{"model": "self-supervised image encoder", "dataset": "photos with spoken descriptions (Open Images, Localized Narratives)", "train_examples": 203450, "image_size": 32, "crop_scale_min": 0.2, "horizontal_flip": true, "color_jitter": 0.6, "method": "simclr", "arch": "pvt", "norm": "rmsnorm", "norm_position": "post", "hidden_act": "swiglu", "mlp_ratio": 2.67, "head_dim": 64, "fused_qkv": false, "qk_norm": false, "parallel_block": false, "inner_norm": false, "patch_size": [2, 2], "depths": [3, 6, 3], "widths": [96, 192, 384], "projector_hidden": 512, "projector_out": 128, "projector_hidden_layers": 1, "temperature": 0.1, "init": "orthogonal", "residual_init": "zero_last", "optimizer": "adamw", "learning_rate": 0.001, "beta1": 0.9, "beta2": 0.99, "eps": 1e-10, "max_grad_norm": 1.0, "adaptive_grad_clip": 0.05, "ema_decay": 0.999, "max_steps": 8000, "batch_size": 512, "epochs": 20.1, "lr_schedule": "cosine", "final_lr_fraction": 0, "warmup_steps": 400, "weight_decay": 0.3}
Rows from block 4 of a small self-supervised image encoder, named by matrix and row number. Rows with one number belong to one neuron. Each number is 128 + 24 x the weight over its row's rms, rounded and kept within 0 to 255. All counts start at 0. After the name is the row's rms in percent of the matrix's.
After each neuron's rows are labels from the 100 images, of 14848, where the neuron reaches its largest size: "colour at peak" is the nearest of a few named colours to the mean colour under the peak. Only what is clearly more common there than usual is listed. The data: photos with spoken descriptions (Open Images, Localized Narratives).
# gate: MLP gate (model.blocks.4.mlp.gate.weight, 512x192), inputs 96-191
# fc1: MLP up (model.blocks.4.mlp.fc1.weight, 512x192), inputs 96-191
# fc2: MLP down (model.blocks.4.mlp.fc2.weight, 192x512, transposed), outputs 96-191

gate.72 127 [121  91 144 142 120 143 111 107 134 117 125 138 110 155 118 155  89 147 110  99 162 120 114 113 109 124 143 133  86 114 116 131 111 140 131  71 103 127 151 120 163 126 107 126 101 148 119 131 127  96 141 187 158 120 154 171  85 112 118 120 135 113 132  89  86 134 122  90 131 148 102 149 142 114 123 109 150 158 137  92 157 102 148  95 137 150 108 131 111 135  59 103 110 157 147 154]
fc1.72 118 [159 147 134 127 144 118 177 130 111 117 114 138 159 118 137 138 153 148 142 138  86 123 133 133 109 142 111 108 154 105 115 114 120 112 103 177 154 141  82 141  98 118 138 116 147  91  96 116 153 122 131  95 102 117  73 106 178 188 105 124 128 134 155 174 148 141 121 171 146 110 111  64 121 120 154 158  93 108 125 123 118 140 140 130 123 136 126 121 111  99 163 194 102 101 111  89]
fc2.72 120 [145 146 136  95 129 137 141 128 126 108 100 166 184 100 141  93 170 120 129 106  83 133 157 141 167 132 153 119 177 169 124 140 129  87 132 182 150 138 103  88  91 129 141 123 144  72 145 124 142 124 137  91 112 145  80 106 176 128 136 114 135 140 135 124 166 132 105 161 140 117 130 135 101 140 143 178 126  88 140 139 119 168 135 139 118 161 131 108 134 111 178 123 170  78 129 113]
colour at peak: red

gate.320 093 [125 125 132 177 130 111 126 131 128 108 140 115  81  78 179 164 137 103 169 116 146 151 110  87 164 149 157 118 114 102 122 179 122 103 133 144 141 129 149 129 134 184 124 141 111 144 147  92  89 154 127  99 131 120  95 123 125 118 117 140 133 130  83 128 133 118  95 110 103 116 135 131 133 125 103 160 144 123  70 148 130 134 140 118 128 121 115 103 134 118 113 104 127 128 103  96]
fc1.320 122 [118 130 162 154 134  97 122 103 117  86 106 125 107 121 127 115 110 113 164 130 102 123 126  95 125 137  95 105  98  77 107 155  87 114 106 166 107 109 174  84 141 143 135  82 133 109 106 104 125 150 105  90 159  88 118  90 155 130  96 117 134 120 116 130 106 146  75 131 119 106  82 122 129 125 132 171 133 102  77 125 163 129 154  96 133 159 114 131 135 107 128 125 134 111  94 101]
fc2.320 100 [131 158 111 119 110 128 152 102 128 151 116 124 145 140 122 108 111 131 141  96 132 121 117 129 128 116  63 107 107 118  91 119 147 187  91 161 146 123 109 112 131 166 135  86 190 153 126  62 157 120 137 147 172  94 164 127 127  89 112 163 117 118 140  79 114  98 149 159 172 131  99 105 164 106 130 132 132  79 158  95 160 124 110 139 164 143 141 151 149  72 155 126 129 161 117 121]
colour at peak: white; pink

gate.191 104 [158  76 150 129 115 133 124 125 116 118 154 133 123 144 141 157  97 120 104 127 108 139 120 120 109 106 169 131  72 133 132 148 115 133 144 100 121 156 102 146  95 151  99 123 114 147  84 127 141  99 117 169 118 132 105 163 134 141 111 117 129 104 122 143 172 125 127 143 115 151  95 102 110 154 158  99  88 166 110 134 132 151 124 120 128 122 109 132  91 137 144 133 126 118 130 134]
fc1.191 111 [139 109 143 136 154 140  85 121 124 124 155 124 131 106 182 145 116  63  89 130 142 148 137 148 112 104 156 127  92 116 107 166 144 170 142  97 124 118 120 143  99 176 134 130 103 154 114 142 126  95 125 145 101 153 145 165 143 129 124 119  86 142 130 125 178 104 158 146 135 149 127 157 141 134 157  92  94 155 104 137 121 149 130 136 135 130 102 157 127 141 129 115 140 149 149 158]
fc2.191 100 [ 69 143 131 112 103 111 117 129 132 126 113 135 133 127 153 117 158 135 126 120 156 139 131 133 124 118 102 132 165 126 111 139 144 126 159 165 135 115 151 134 179 108 141 147  90 118 155 159  84 147 118 106 210 133 141 117 118  85 129 142 101 173 132 115  94 147  88 114 109 137 164 101 121 108 111 179 141 115 149 116 131 118 114 150 109 155 132 124 135 120 122 107 135 163 133 138]
colour at peak: orange

gate.29 100 [112 124 146 100 139 103 137 140 135 118 114 154 117 118 108  93 112 141 138 153 129 125 149 161 109 167 130 144 130 111 113 133 116 123 141 130 142 134 137 125 137 111 165 137  73 120  92 178 171 160 151 145 135 157  89 141 136 160 141 128 147 140  92 118 154 144 122 116 125 130 133 169 118 187 154 104 172 152 104 145 108 117 132 127  95 153 107 116 157 134 125 118  94 148 106 127]
fc1.29 102 [144 137  91 122  75 130 115 134 122 149 142 138 141 118  75 143 102 134 111 113 152 131  98  84 128  89 151 155 160 132 131  86 123 135 114 104 159 145  85 168 146 120  92 126 139 143 129 113 151 128 188 144 148  94 138 124  77 102 154 158 136 130 116 126 111 117 153 143 128 153 149 116 151 104 136 103 121 168 170 122 111 126 107 152 101 104 158 142 150 120  99  94 120  98 160 130]
fc2.29 094 [141 111  98 143 127 145 130 114 109 123 114 118 146  88 142 127  76 114 128  96 137 122 138 126 145 169 137 132 163  90 126 184 137  99 139 157 157 117 156 135 146 178 169 146 127 161 145 157 126 124 124 153 118 132 126 120  87 125 110 110 121 138 132  73 126  85  80 145 125 136 154  89 131 133 136 165 135 137 110 108 105 166 130 108 125 163 120 141 125  83  72  91 142  85  75 100]
colour at peak: white; pink

gate.437 083 [131 126 132 127 119  89 127 120 100 168 136 118 121 142 142 104  78 119 164 153 101 131  99 147 142 194 116 133 162 159 146 118 133 150 139 132  97  94 141 122  89 144  73 116 132  82 126  67 145 159 118 183 137 119 154 169 140 131 115 167 104  93 108 145  72 132 123 131 136 133 120 116 167 164 132 122 139 114 164 127  83 138 110 117 151 131 101 148 109 162 110 169 142 129 117 100]
fc1.437 087 [101 129 158 138 129 148 137 147 150 140 102 159 123 130 133  98 184 117 138 113 125 127 114 126 151 137 135 151 138 114 130 198 102 109 137  95 106 135  97 153 167 112 123 144  93 104  96 126 128 144  75 143 143 142 117 134  91 115 130 101 170 127 109 120 165 159 115 118 153 157 124 140 154 137 112 143 156 165 154 125 159 111 128  98 139 140  97  65  70 123 138 111 140 155 143 118]
fc2.437 088 [124  96 130 129 114 137 118 126 148 145 110 100  80 122 121 125 100 139 122 143 126  98 149 114 122 109 152 128 125 147 135 126 120  99 146 137 138 185 165 118 114 114 118 115 141 112 172 156 137 109 140 124 110 152 102 125 134 139 145 108 153 142 167 137 110 155 140  97  76 130 153 116 117 127 127 187 121 130 114  90 141 119 139 113 139 163 139 137 121 171  89 115 105 132 172 115]
colour at peak: white

gate.50 108 [122 159 155 119 132  94 133 147 135  78 124 155 115 143 175 124 120  81 135 150 115 117 120 132 142 152 125 109 148  90 133 170 117 115  99 136 166 141 158 107 120 139  93 119  66 117 115 105 118 163 146 135 139 163 144 168 169 152 113 119 163 146  82 136 169 137 149 128 137 120 131 104 144 135 113 141 125 140 128 152 186 161 131 154 149 100 114 129 134  53 148 117  99 157 114  98]
fc1.50 105 [117 116 125 138 154  87 131 132 155  78 153 143 140 130 142 114 131 137 151 108 118 121 164  69 179  98 144 121 171 126 134 194 132 131 150 143 171 142 115 123 122 124  75 119 153 179 105 148 125 130  94 112 134 146 131 151 123 139 124 143 139 149 117 157 111 122 159 119 154 149 175 140 126 126 113  91 168 151 129 123 137 142 139 149 122  82 134 123 140  97 124  65 140 112 154 143]
fc2.50 106 [162 124 114 116 175 175 129 108 118 119 142 136 130 114 130 165 122 149 126 110 107 138 173 103 152 105 100 151 144 129 155 125 157 110 136 158 106 151  67 158 100 126 109 118 148 139  94 153 129  97  95 111 105 122 108 111 149 114  94 143 129 129 173 129 110 132 182 179 131 135  95 137 114  95 102 126 144 150 152 172 117  80 182 101 152 149 113 147 121  75 131 105 105 114 176 178]
colour at peak: grey

gate.134 084 [125 128 143 113 139 131 120  72 142 111  99 144 147 167 120 111 122 159 136 124  98 106  87 112 122 136 125  90 104 155 118 120 118 143 132 117 139  97 156 123 152 114 155 127 126 138 128 173 145 121 119  69 113 104 157 102 141 163 107 130 115 138 130  95 123 114  87  99 126  64  81  93 129 141 161 126  98 130 102 109 104 153 159 139 118 182 149 152 139 104 125 133 170 141  81 100]
fc1.134 078 [144 128 130  94 102  92 110 141  99 112 122 140 120 156 115  75 151  80 125 151 142 100 118 189 113 111 112 128 100  93 155 113 116 141 133 146 106 148 143 157 171 142 127 105 104  45 102 107 121 159 131 110 147 140 131 129 154 140 103 115 158 137 165 122 152 168 105 109 150 156 108 144 114 103 145 132 116 109 151  87 183 144 106  93 149 130  92 106  71 191 137 135 116 131 155 146]
fc2.134 083 [155 164 123 139  84  84 103 147  95  70 152 110 100 136 121 121 105 104 142 129 142 117 115 176 104 111  86 122 102 114 134 128 122 111 126 122  98 134 147 116 143 123 146  97  82  80  92 143  77 144 121 126 122 143 150 151 141 140  86 147 152 149 118  95 149 137  99 101 170 141 111 122 117 127 165 146 130 119 106  88 182 154 113  58 100 131 115 132 124 155 160 116 149 123 117 130]
colour at peak: brown

gate.174 082 [156 139 165 131 151  94 125 126  61 111 123 113 129 154 112 108 112  85 111 162 125 112 127 128 123 119 113 121 103 105 135 121 132 113 172 127 110 124 154 115 134 149 117 130 112  98 102 155 104 143  96 119 148 150 115 146 163 111 106 125 124 169 157 133  96 160  66 121 141 151 131  80 107 118 144 145 125 155 123 106 136 130 130 135 134 126 111 163 105 143 112 107 138 135 159 124]
fc1.174 078 [140 165 114 172 148 116 146 151 108 130 149  84 100 144 142 134 113 139 157 134 137 126 125 135 136 109 138 128 114 168 159 124 118 127 104 127 134 108 135 127 129 100 142 153 116 173 107 114 110 140 148 102  81 105 121  84 118 146 140 145 106 141  87 140 100 104 157  95 119 129 117 161 127 142 159 140  97 136  98 157 124 187 123 123  86 131 141 128 171 124 128 147 141  95  79 150]
fc2.174 080 [111 119 155  91 150 161  95 109 114 141 143 149 134 143 161 132 140 107 157 109 110  74 137 158 134 154 117 131 138 105 138 140 122 193 125 146 139  62 134 165 140 131 136 142 126 147 148 107  98 122 128 131 121  91 122  99 142 143 162  92  97 132 143 121 150  86 152  96 162 147 100 180 143  90 135 103 110 116 111 111 142 153 117 118 107 163  98 118 142 142 117 123 123 168 134 140]
colour at peak: white

gate.233 109 [ 84 109 144 136 110 114 127 127  98 106 146 115 129 157 140 126  94 145 177 150  98 116 137 128 167 115 108 110 124 110 136 152 140 124 117 160 115 138 170  85 142  68 119 134 121  95 116  82 116 184  85 100 130 118  90 119 137 156 116 129 101 110  67 102  83 137  89 128 137 125 116 127 128 124 139 143 124 121  95 153 162 149 139 129 138 143 132 128  97 119 107 134 156 118  67 127]
fc1.233 104 [127 154 144 110 101  99  85 128 100 110 145 135 146 110 145  97 108 119 142 152 136 118 142 127 143 164 130 134 153 109 145 125 138  87 137  93 141 144 129 131 162 123  93 145 107 155  89 147 151 144 176 147 123 159  84 162 142 158 157 148 100 152 113 158 134 150 131 145  94 147 124 188 139 151 149 101 154 172  90 152  96 101 144 123 104 105  77 102 167 111 150 110 101 134 140 144]
fc2.233 108 [142 104 134 130 113 126 162 126 117 177 131 128 141 103 114 127 152 166 119 179 123 173 115  94 129 136 132 132 100 149  44 176 168 120 136 134 142 146 134 138 117 124 130 189 134 155 161 100 113 123 132  77 178 107 126 102  79 107 135 142 107 137 126  94  93  72 137 124 134 140 134  73 149 129 110 130 159 137  77 124 113 135 124 129 124 135 154 131 112  88 112 101 145 130 112  96]
colour at peak: white; pink

gate.76 094 [167 144  80 159 146 156 136 130 151 152 127 124 101 126 129 175  93  96 105 145 153 128  94 139 104 111 146 125 157  95 132 158 120 117 139 160 131 126 167 126 135 171 120  95  82 120 152 102 118 112 131 161 149 125 126 149 128  85 120 110 184 110 132 123 153 157 129 129 150 117 151  98 133 100 114 136  94  92 143 113 102 171 114 154 110 138 149 147  86 152  61 124 135 126 127 140]
fc1.76 085 [ 98  99 166 111 133 101 141  70 132 122  98 143 146 146 114 111 119 180 140 139  70 119 113 144 113 132 123 114 127 144 121 111  98 134 138 141  87 133 136 107 142 129 125  85 122  83 107 114 163 125  82 111 152 107 128 136 122 146  94 112 118  66 125 126 129 139 108 154 137 100 136 121 110 163 138 148 124 110  95 120 152 126 149 109 135 166 123 149  84 134 128 151 140 124  88  93]
fc2.76 086 [131 164 134  66 115 167 141 150 116 132 140  98 128 120 116 113 175 113 102 117 136 184 124 129 107  67  77 138  86 156 112 163 182 121 189 181 158 150 121 145 146 118 128 140 146 126 184 160  93 123  97  93 112  99 106 131 116 120 103 120 146 103 137 135 127 148 154 136 135 159 119 115 150 123 127 126 153 103 131 121 126  83 122 118 186 131 133 135 143 164 111 146 150 128 153 129]
colour at peak: grey

gate.248 092 [149 144 129 160 145 135 162 144 148 102 131 129 132 141 149 151 116 115 122 124 131 132 119 149 131 131 101 118 140 127 146 112 156 163 110 141 101 132 146  90 147 105 150  84 154 133 105 100 132 131 107 139 124 144 120 108 172 102 127 135 120 149 152 121 106 114 143 118 141 103 136 126  98 131 119 157 123  99 138 141 144 162 108 104 146 136 157 118 129  77 140 113  84 157 108 151]
fc1.248 090 [173 148 131 133 120 122 176 120 141 112  73 167 139 149 152 148  94 125 139 146 118 116 123 149 100 135  93 122 142 117 147 128 131 193 105 164 145 110 136 114 144 143  93  66 151 105 113 112 137 106 118 156 144 115 141 135 121 110 113 106 152 146 166 134 117 120 122 135 178 109 134  77 126  92 110 140 130 131 151  87 141 145 135 126 165 140 130 121  48  81 112 154 104 171 126 108]
fc2.248 088 [125  88 132 147 146 130 137 124 129 130 139 121  95 158 147 157  91 135 123 154 126 107 130 123 129 127 167 126 142 190 154  87 116 151  64 114 106  97 118 124 135 130 168 165 108 145 132 135 132 155 110 100  87  95 139  80 128 131 112 137 131  94  96 131 163 108 128 136 188 113 119 114 134 144 121 141 102 114 108 174 119 128 130 150 110 163 125 134  96 138 131 151 161 141 116  92]
colour at peak: pink

gate.306 103 [135 142 108 106 106 131 163 136 124 150 115  89 171 110  92 108 100  99 122 128 141 166 125 137 117 161  97 159 111 109 103 105 131  88 126 123 129 118 135 126 153 149 173 118 172 102 124 110 108 123 119 149  85 169 140 144 100 141  97 139 125 122 141  70  96 118  73 113  65 150 114  96 107  89 142 143 148 100 126 100 112 117 106 103 132 145 143 100 104 167  91 139 169 101 121 148]
fc1.306 100 [103 145 145 101 118 116 105  85 104  66 134 157 147 159 131 142 117 150 118 110  64  92 125 109 109 130 104  74 126 137 189  96 104 130 128 151 127 142 159 104 135 121 115  60  99 123 133 148 147 112 127  96 150  97 104 113 158 136 119 126 112 120 134 149 140 146 142 128 120  88 139 144 101 124 168 139 122 131 123 135 146 122 175 145 130 176 118 148 126 105 120 148  87 134 122 116]
fc2.306 101 [126 109 133 117 156 128 144  97 116 200 106 146 150 145 138 135 105 138  99 117 131 124 128 111  75 114 143 105 128 146 116  51 153 121 115 113  98 104 134 130 109 115 155 145 102  99 150 110 161 106 157 101 171  89 132 158 113 121 120 110 118 102 120  92 132 122 144 156  93 115 153  99 179 112  98 110 134 109 128 103  80 111 142 139 126 101 128 135 133 124 115 142 131 125 126  99]
colour at peak: black

gate.20 081 [135 152 116 141 121 134 119 150  86 117 151 111 120 130 123  93  96 125 152 148 128 118 131 121 123 168 102 142 134 116 149 144 152  99 106 135 147 142 178 126 164 120 115 139 130 119  72 133 118 149 159 124 168 116 125 109 134 130 113 190 108 156 137 103  99 128 104  92 151 140 147 124 137 130 166 114 102 113 102  95 151 122 132 117 120 114 141 136  94 119 112 104 103 142 106 145]
fc1.20 076 [103 144 126  85  81  97  90 145 157 108 151 114 114 118 151 110 155 115 148 141 135 134 108 125 153 141 114 154 135 152 111 129 139 118 116 134 126  95  94 122 168 141 129 133 107 121  92 158 143 194  70 154 101 170  92 115 131 143 141 106 157 109  63 155 168 130 158 124 116 122 149 189  79 180 131 116 125 166 115 149 135 139  92  83 101  92 103 108 132 115 162 116 129  99 141 112]
fc2.20 081 [165 133 122 157 195 128 138 136 122  92 162 119 122  90 132 123 142 123 142 183 122 167 101  92 151 101 107 129 119 140 115 107 120 130 114 128 113 143 134 127  62 185  87 172 147 126 122 134 131 109 123 160 145 169 145 133 122 102 102 158 127 107 110 125  86 114 113 154 177 118 145  81 165 175 149 124 138  99 126 184 110 114 143 111 163 124 129 155 135 110 136 117 173 131 105 129]
colour at peak: white; pink

gate.115 105 [ 90 173 121 127 140 111 139 121 147 139 103 128 137 164 118 127 176 114 151 117 160 127 118 134 142 154  94 147 172 103 109 110 140  71 141 149 113 108 146 106 177 122 129 112 114 116 134 134  93 169 107 107 161 136 154 101 136 102 134 126 110 152 144 132  87 152  99 100 155 112 162 102 140 109 103 155 161 117 168 128 134 125 122 152 127 150 128  87 113 111  90 101 130 141 150 123]
fc1.115 112 [183  79 129 144 143 141 139 129 130 132 129 147 115  96 148 147 115 170 136 138 106 115 115 125 117 137 141 130 113 121 126 134 118 132 124 158 154 132  98 138 114 153 136 110 126 109  91 139 165  99 125 133 109 113  82 152 166 154 123 114 151 112 140 156 189 123 123 157 125 120 104 134 117 153 151 118  84 153 108 142 126 128 125  98 122 130 105 142 107 114 179 171 111 114 103 109]
fc2.115 105 [114  97 139 150 142 113  86 154 130  94 171 132 125 122 170 144 149 134 136 139 101 146 110 109 146 120 149 132 134 132 143 180 115 149 111 142 130 136 126 162 109 153 119 130 137 146 115 133 129 103 114 133 115 142 117 160 120 126  94 152 115 136 109  93 184 120 101 146 158 135  57 110 107 145 153  92  95 144 115 145 150 138 117 154 131 131 106 132  83 113 160 139 186 130 111 139]
colour at peak: blue

gate.418 107 [145 173 130 122  72 116  99 160 123 108 183 109 127 170 164 141  79 115 127 106 117 124 120 139 147 103 115 123 166 119 165 122 124  93 120 169 140 136 149 100 159 107 151  68 120 184 111 106 123 158 148 121 135 126 162 165 139 155 106 135 120 155 131 162 135 139 124 148 138 112 129 123  86 104 131 125 149 166 155 140 111 130 124 124 120  83 107 116 115  93 173 146 122 112 140 133]
fc1.418 116 [122 121 148 115 105 130 132 105 117 109  94 139 146 156  97 106 113 135 112 133 104 102 121 138  96 128  73 111 124  89 151 137  96 131 116 146 111 145 159  96 149 110 137  42 129  85  99 127 163 127 116 126 155  92 119 158 146 136  86  93 129 109 154 117 125 188  87 146 143 102 119 112 118 100 140 147 120 119 154  83 164 111 143 105 153 153 128 158  75 138 101 140 138 124  99 113]
fc2.418 118 [ 75 108 142 112 178 142 164 117 136 135 109 125 133 106  98 103 141 125  96 128 101 142 154  90 100 131 132 115 130 131  97 106 133 107 150 142 121 127 132 122 111 125 111 121 138  71 162 152 141 100  88 126 127 119 153 148 141 102  97 122 125  94 148  80 160  97 136 150 103 125 161  92 159  85  91 132 107  89 159 117 155 104 143 131 172 160 142 148 130 112  82 119 109 129 113 112]
colour at peak: black

gate.355 084 [127 155 117 133 124 123 130 166 106 101  99  80 134 106 124 121 165 130 114 145 126 150 120 136  99 105 140 128 115 131 104 146  89  95 122 148  95 164 145 146 137 160 163 143 114 119 117 131  85 127  92 110 132 139 127 121  93 120 131 113 131  88 126 108 118 147  90 117 108 166 103 130 177  96 156 149  46 101 108 110 123 109 123 128  88 155 133 104  85 147 142 141 160  89 113 150]
fc1.355 087 [134 132  98 107  70 189 105 143 127 179 127 135 161 118 103 113 131 133 116 153 124 128 106 161  84 146 110 159  91 149 166  87 128 155 104 117  96 113 120 141 143  89 144 122 112 108 150 114 160 141 141 153 152  89 113 113 132 128 182 140 162 101 166 138 136 110  92 112 143 149 150 135 120 133 157 137  97 119 106 151 122 146  94 131 116  87 122 133 135 168 111 148 122 114 107 150]
fc2.355 084 [179 122 130  96 158 152 158 118 129 140 134 123 152 106 102 171 155 115 137 148 106 148 113  97 138 145  79 138 149 110  90 111 149 117 148 154 130 144  81 161 101 100 121 139 162 152 139  87 115 131 118 127 118 117 110 127 113 127 119 130 111 147 163 133  91 128 171 160 120 144 123  75 135 132 121 124 150 139 129 134  80  82 171 137 174 150 114 132 112  87 113 118 101 128 139 158]
colour at peak: pink

gate.329 088 [118 152 101  96  85 150 100 157  73 105 165 122 165 132 111 121 118 133 128 136 117 116 103 101  98 107 168 165 101 136 126 115 110 135 150 111 121 138 137 164 112  96 113 147 116 124 123 121 133 148 157 134 153 124  92 130 100 154 145 174 117 124 108 112 112 149 117 125 133 204 115 122 157 108 175 100 116 132 100 144 121 126 145 143  94 125  97 128 166 154  89  97 128 105  86 145]
fc1.329 087 [133  86 125 135 153 129 181 109 144 145  84 178 146 109 149 165 171  95 135 114 151 123 138 108  92  84 112 114 119  85  95 155 147 127 172 135 142 120 124 117 130 157 117 147 108  99 150  81 138  74  96 118 121 121 125 152 135 105 142  59 118 137 147 129 138 143 127 126 136 113 111 108 195  72  95 130 140 128 138 111 135  98 132 141 176 142 138 100 103 117  82 110 154 147 124 155]
fc2.329 090 [145 133 140 138 147 144 142 121 142 107 110 131 120  80 153 144 148 110 120 121 132 141 173  91 149 105 131 105 145 114 120 153 124 117 124 104 123 128 106  89 106 127 151 133 187 144 117 121  83 109  95 124 120 149 118 137 129 118 112  83 112 142 138 172  98 125 134 129  74 117 137 107 153 110  91 170 117 158 139  87 105 102 150  91 154 140 149 129 150  96 114 113 175 144 170 109]
colour at peak: pink

gate.273 100 [ 95 111 114 103  94  85  87 122 127 133 123 104 135 108 116 112  65 134 124 116 126  97 126  69 135 119 191 132 113 105 127 123 127 111 123 134 114 104 155 153 123 150  85  90 115 135 123 137 154 135 167  73 162  92 101 108 119 130  98 172 127 124 131 113 119 116 137 170 130  91 153 143 154 155 137 121 115 125  99 111 136  99 160 162 114  98 172 182 151 116 144  85 124 109 122 107]
fc1.273 100 [103 128  78 115  96 100  85 123 130 183 140 110 151  92 108 120  86 145 125 113 148 100  99  69 118 136 180 140 145 118 133 120 106  76 146 133 147 135 152 157 107 126 107 109 137 155 149 148 174 102 181 114 136 113 123 130 118 116 139 193 124 139 150 116 115 103 143 160 115 106 133 108 147 155 136 110 117 134 123 138  92 122 138 180  96 100 190 171 171 119 134 105 117  69 117 136]
fc2.273 088 [160 165 144  95 142 163 134 146 121 141 139  98 130 169 109 146 140 125 121 127 119 152 140 133 138 137  66 114 123  73 171 140 156 165 118 119 116 148 149 119  84 117 157 123 167 153 156 119  54 168 137 132  97 119 142 142 150 148 109 113 134 104 153 138 140 120 168  99 154 123 157 116 105 115 144 109 111  99 174 143 118 127 114  87 190 166 106 136 147 123 131 152 153 147 132 141]
colour at peak: black

gate.334 090 [121 124 142 131 157 142 108 111 130 146 121  88 139  78  84 152 146 144 181 126 125 181 137  93 125 118 143 116 114  89 121 122  95 145 110 120 114 155 129 140 111 184 123 143 184 148 160 101  75 146 148 158 128 130 137  97 120 104 145 119 108 123 167 130 109 117 115 124 111 144 173 118 133 108 133 201 138 121 135 144 163 136 149 137 147 130 142 153 132 138 161 146 113 112 130 131]
fc1.334 089 [134  86 124 143 123 127 151 138 178 167  97 103 142 103  86 170 149 133 161 138 129 170  96 153 133  86  86 114 128 125 113 123 123 120 126 142 147 125 103 127 117 136 102 115 174 126 170 125 135 134 100 114 134 107 119 107 109  69 123 106 133 119 184  99 100 109 107 136 129 127 150 108 144 126  97 162 167  84 162 123 122 151  72 168 156 132 161 131  98 138 131 131 136 121 126 117]
fc2.334 088 [103 125 138 125 159 166 118 130 130 132 139 141 137 154 141 116  96 150 106 120 132 146 125 119 146 137  92 118 130 175 150  88 132 112 159 140 133 115 112 112 132 114 130 107 150  89 167 143 150 119 142 160 102 105 127 106 141  99 113 159 141 115 107 128  97 110 130 138 124 138 121 165 122 153 120 143 132 126 154 153 120 106 116 126 213 135 146  78  98 146 120 154 104 148 131 145]
colour at peak: brown

gate.153 103 [109 132 103 124 109  94 146 136 159 105 120  90 131 147 112 173 144 131  95 140 136 127  80 131 134 107 161 138 137 141  93 132  77  88 139 155  94 113 133 120 126 172 123  93 124 131 115 121 120 151  99 186 110 145 115 115 108 115  94 129 159  91 103 105 113 149 134 168 128 133 147 104 109 151 167 116  94 101 109 109 101 170 122 142 101 151 132 137 116 163 157 131 127  93 121 151]
fc1.153 094 [147 134 135 128 119 106 102 111 105 162 124 128 156 143 112 110 144 147 152 135 117 114 187  99 121 115  86 120  97 108 146 109 111 112  87 142 150 131 150  93 134 106 150 145 141 144  96 138 116  90 131  94 133 116 128 116 168 145 128 135 112 130 162  89 106 100 134 115  75 115  95 110 119 129 122 168 123 127 137 156 151  75 127  88 133 150 168 191 202 145 139 141 135 133 130 133]
fc2.153 100 [158 110 124 138 113 118 133 108 127 104 145 125 111 122 106 145 147 145 134 125 133 105 121 151  86 116 161 125 115 161  97 123 149 121 155 139 132  99 140 146 172 116 143 145  72 100 164 141 129 129 123  80 144 127  87 110  96 100 112 121 154 104 119 133 144 121 143  83 169 117 115 117 136 143 139 128 173 117  98 130 106 145 136  92 127 136 120  94 134 180 116 129 133 112 141 125]
colour at peak: grey

gate.511 067 [157 133 126 152 137 109 105 118 124 159 123 141 106 116 150 103 111 124 159 125 160 115 121 139 158 185 126 136 105 118 115 106 165  72 143 175 142 114 193 116 129 144 166 151 163 111 149  98 158 158 118 112 157 156 139 107 119 129 135 150 138 168 107  98 122 145 125  99  86 131 122 109 157 166  79 141 155 138 140 131 107 126 146 128 134 116 180 126 112 144 141 136 128 125 146  98]
fc1.511 067 [153  83 140 140 139 148 170 133 100 109 137 116  92 110 111 142 115 130  79 119 100 143 121 113 131 138 168 121 108 145 126 137 148 182 143 103 121 133  86 122  86 153 117 124 131  75 107 124 114 145 119 169 107 124 116 126  84 104 101 144 126 120 106 168 149 118 133 182 150 146 120 113 108 151 115 110 156 142 131 146 135 130 138  72 156 146 135 156 103 112 128 118  85 144 125 161]
fc2.511 067 [ 70 139 120 109 119  95 113 155 131 105 121 108 109 113 149 129 173 146  91  78 139 115 115  93 124 101 163 115 124 132 128 118 134 133 148  81 157 120 142 152 100 159 155  93  77  98 132 166 144 154 144 122 130 155 165 124 128  92  72 162 164 129 102 149 157 167 157 193 121 132 165 119 145 161  94 136 138 129 136 159 116 118 127 144 103 124 150 159 146 132 150 119  78 141 119 114]
colour at peak: grey

gate.283 071 [136 149 126  88 115 158 157 109 139 121 170 145 157 119 128 144 152 117  88 109 103 144 176 152 107 106 124 112 132 151 142 128 133  99 122 104 118 151  64 152 104 108 152 138 161 116  97 149 109 100  93 128  81 147 139 146 133 141 133  98 129 138 132 189 144 155 121 138 108 131 120 128  97 137  92 126 138 160 151 161 106 132 131 114 156 122 119 129 144 119 118 138 136  95 140 136]
fc1.283 078 [101 127 162 137 145 136 171  89 148 174 123 152 164 124 118 127 115 138 120 132 143 108 160 139 130 124  97 111 116 133  81 144 120 176 117 162 142 128 113  76 112 122 105 118 135 157 167 123 154  93  93 134 130 109 138 130 135 151 131  95 116 104 103 153 131 118 151 143 150  95 127 120 157 167 125 128 192  93 129 156  89 165 100 119 165 164 151 126 175 131 122 161 125 146 117  97]
fc2.283 081 [119 115 142 160 113 133 103 130 107  64 134 143  99  95 138 136 126 139 151  96 120 128 123  86 154 122 163 107 101  82 166 141  88 112 105 141 130 181 156 133 120 136 188 122 150 106 115 158 131 172 149 140 130 146  94 124 141 139  81 125 171 157 125 159 114 149 124 122 118 131 139 113  89 143 154 165 120 135 109 176 131 104 132 106 139 138 140 128 135 151 130 112  75  94 119 136]
colour at peak: black